From a checkpoint of a small image classifier.
Model: 2.78M parameters, arch convnext.
Training: nadamw at rate 0.0013, 21300 steps, held-out accuracy 92%.
Data: trained on retinal OCT scans (Kermany 2017), 49215 training examples.
Rows from block 3 of a small image classifier, named by matrix and row number. Rows with one number belong to one neuron. Each number is 128 + 32 x the weight over its row's rms, rounded and kept within 0 to 255. All counts start at 0. Numbers have three digits each. After the name is the row's rms in percent of the matrix's.
After each neuron's rows are labels from the 100 images, of 14848, where the neuron reaches its largest size: "patch colour" is the nearest of a few named colours to the mean colour under the peak. Only what is clearly more common there than usual is listed. The data: retinal OCT scans (Kermany 2017). In brackets: how many of the 100.
# gate: MLP gate (model.blocks.3.mlp.gate.weight, 256x128), inputs 64-127
# fc1: MLP up (model.blocks.3.mlp.fc1.weight, 256x128), inputs 64-127
# fc2: MLP down (model.blocks.3.mlp.fc2.weight, 128x256, transposed), outputs 64-127

gate.40 095:159122127084152140172205156084145098114147144151105152143124099107098112089122094069163145138128133150177130146155144115096150146116197100204152146181162111137162073103130168143132159174097130
fc1.40 091:130105183091088129098114151135062119146090121162164109104161095146095121148115128113090080162083139132148132135195155103152097156130084093119103129098119129119071167109100128145133107091089175
fc2.40 094:103136169091123144061178165218107056165094141153103092068155150143127117119110134161127129159159156123133179155131148155107137132157148133176142107083086122160162135092138110109118037077182126
patch colour: grey (52)

gate.242 104:112122143068170103131148148120083152131115120110059100116174086053159149091117090129140130173172071057127163083124131141180154103180166106164124113127097120081112162100131121089150141139178162
fc1.242 100:120185149166105135141153107142143109111183151159106132166122133150127078166158143089084097107110175111161085108122163135099131202075090116168149078151132186124079125109115142103156113126118090
fc2.242 100:104120104094067149178086124171049127042166159157090157089135049075133116130100129061120112108071069117149162170087103142106091119120145146123176128209128104149138133108159111160116099148089107
patch colour: grey (61)

gate.227 102:129221114088192077096226112112156146154096122163136146110093160141103107096169139136156094061127159112184106123116156111055106157144085105125115142155160115121084090154129092147077178173118135
fc1.227 104:138123097146168096138126152153102099115138164152075138139134102110154134135143089155145152104194193103093192156162085191142143121129157137109117175103038094133130110162124163137143097095145080
fc2.227 102:149146127090103142054126110099167125127138119165145124157121138149077117141134165167169145142096089070129144111098126135196165140078157165108170128081155140171203178165147099161142099165121090
patch colour: white (34)

gate.126 100:167127151101133103154128151142134114092084217108173116130134044140054172141124142150155101113072155173134173161162105129128112153050141139106141191129150080184181123102114159130103156092135075
fc1.126 100:140115059149173030125135179146109119173122138167114130140121098110055156070147080171173095103143141129192118150154170100087094120188144166105089139120136129078132157111165095063164103125107149
fc2.126 101:141129101131187096133062154183140134124123161142118175117097131127126145120191108124136156120124147123118101144163139105098123088154116164104159158115171167129203101092146107141144130137135215
patch colour: grey (58)

gate.127 100:147109160158105172151083131148130117079125166163135163190137149077132079143125061106167081122120147144250183089168130154146122113129131146107129158122127080164109084136103110098138095104148176
fc1.127 098:106150096148066125069071115116126111148144151096175112116157130113105090147145149133160205109125150117167093151140150125139186146115169094140126117109049200129138170179141113105108144107150142
fc2.127 096:093099179130122094128131106143119124175108156142125100128151101182151133092172137104105176114133136144181058065202125139106120080130141135169123113111120081084191115115108174112109133182121114
patch colour: grey (59)

gate.222 097:155123128105140169106075100146154144146103154146113136108165176141138052129062103109124102168119136127195114131079117155127150161152097150114117086142100119135079105125115109141102152096141065
fc1.222 097:172065150064117106123133165075102153150115071144171049106112073114113094161115153109169127083118157098127162160159176113139186137084128158142134118149051152169141107128166078121144111106125120
fc2.222 098:119125166114085166129087127130157109111118098107148146167185155124087146124151109203076170132154156190120078111172155090112159102152160163117132146091076148138201081071072121136131138160047172
patch colour: grey (57)

gate.24 098:137155177133115160161127061131059186152135181120111129090132078111136185119141115112135100160129115096149129133135120131137087118148177159080115085120143083108163142119090123135116069128089078
fc1.24 102:109141127090168098128213100097175179187131109168068203111126107151101118091127114105120185185113103162113137111124142126133177093148104182190123137150111154064083114127122134121177088170157130
fc2.24 099:165175132121107135173066106127103057137138129150114159156128108125133075144131095094080121076185119218169095130117124173136149092142126125121111104105104135168098091184106182127091193083076084
patch colour: grey (53)

gate.228 096:102140130101057083101114187124096154144114141097141167162159134140146136134091122108122133062116102140150156178190171102129142125104125104105110082151083136110129153097133171145137116167159138
fc1.228 102:125134167112210079162130174158113085111145131124124134105046066138109148143145155137160179136119215119072120110085123068108162154112115130141074148153113161157092085121139113130102156176143069
fc2.228 099:158106075113211144154119149104091178118113113166075141071108173101085140131086111168069116072095135163134125115070087080131138137174121138153208130151118170141092117146077135122118155140133130
patch colour: grey (52)

gate.131 097:139105116150072119168137156127113131141172088091131106133139098157196156158116090093118114115072143117080093153122114109176129158115226084138051104162155095106146101146130152124107148122086149
fc1.131 098:115174142114118116123127135157132141069143106111151179144051157135161132179130184134062084091127112110097115148156110144069136161132185085085181099130097139144086113139115081073076117056183116
fc2.131 096:136081057161143100155149151126202162136079157108086160123135132118165083120163126205130147121143131118085081121084154108091152071124138114152162145149151130125103110101058162185121140072096144
patch colour: grey (63)

gate.185 101:093155167129149136157118076126167097109151042104163107137142178121130045081124132145146108105152110159146107138117118143127150084151057141110108144172115164118147097179131118058069150160155152
fc1.185 098:116158100139144057119122191068094096167143115164084115168150153192184144174115127129203174117092223110152107090163148139141145141146142121072120132111109146061099127157128137160135097182127079
fc2.185 100:136162157121110093113118148093083100160051134129103136134101136202139169141150151129168096102094143123153107181164086073140099128116110144122112141110140150149168082104166159187097114128143065
patch colour: white (92)

gate.240 101:077105119060103101195191156176119162117109175126090141132086149151118176179170151129159131168041130121105117134125151134181106105127139165121099107175147092123164131146139147180127185132111104
fc1.240 096:171113144168154084114100125146136095112103125186121112108168118112130094052142108104153125152143153178157125121105091110126186110134112113084128154134134127165153146068145172094126091108118132
fc2.240 095:109071078138098184096140123128119170109194164103104120176136185133157098139182173190159094140139136107095174167099109104071129102108166092129102106122106142166143158140180111126139107129119161
patch colour: grey (60)

gate.137 105:114129140070112126093142105110182136138110147193163098124190152123181123101103046132116180123189133150115145136161062078128154096092153146101089112083045090068111134129127087122174111139121125
fc1.137 103:127131157116173129136160120075116121097128134054185154166169146110130122092086136151114170124137127043092136139117143170121164117177118177087130165173167159091156131115128158137144111122193048
fc2.137 104:132191139177129098067113081158153122145142158139154105134149154176144139069159115112122101153103085107127128081143126109104150096126088091096123144033153171188132130189065139097164133162166126
patch colour: grey (59)

gate.245 096:162144141095119112088130132113118130160096124180156135123221158127138152100058124181162142087094152167169043161161066134061136120105119152108124126134087089131104081151168153113126123088087054
fc1.245 098:100156177143089123170162192144144154135158149070195140081047086120104154097112103174093153091084112151125104165105127139117130141162127117106101151135154141135104138103090113088117141140109103
fc2.245 099:139148083140198107099138117139188114119184103088116125090174131166157108174138146183144082099095099112129105088123111162203142088177163116132081164103124155100159151119161139165127080144093163
patch colour: grey (87)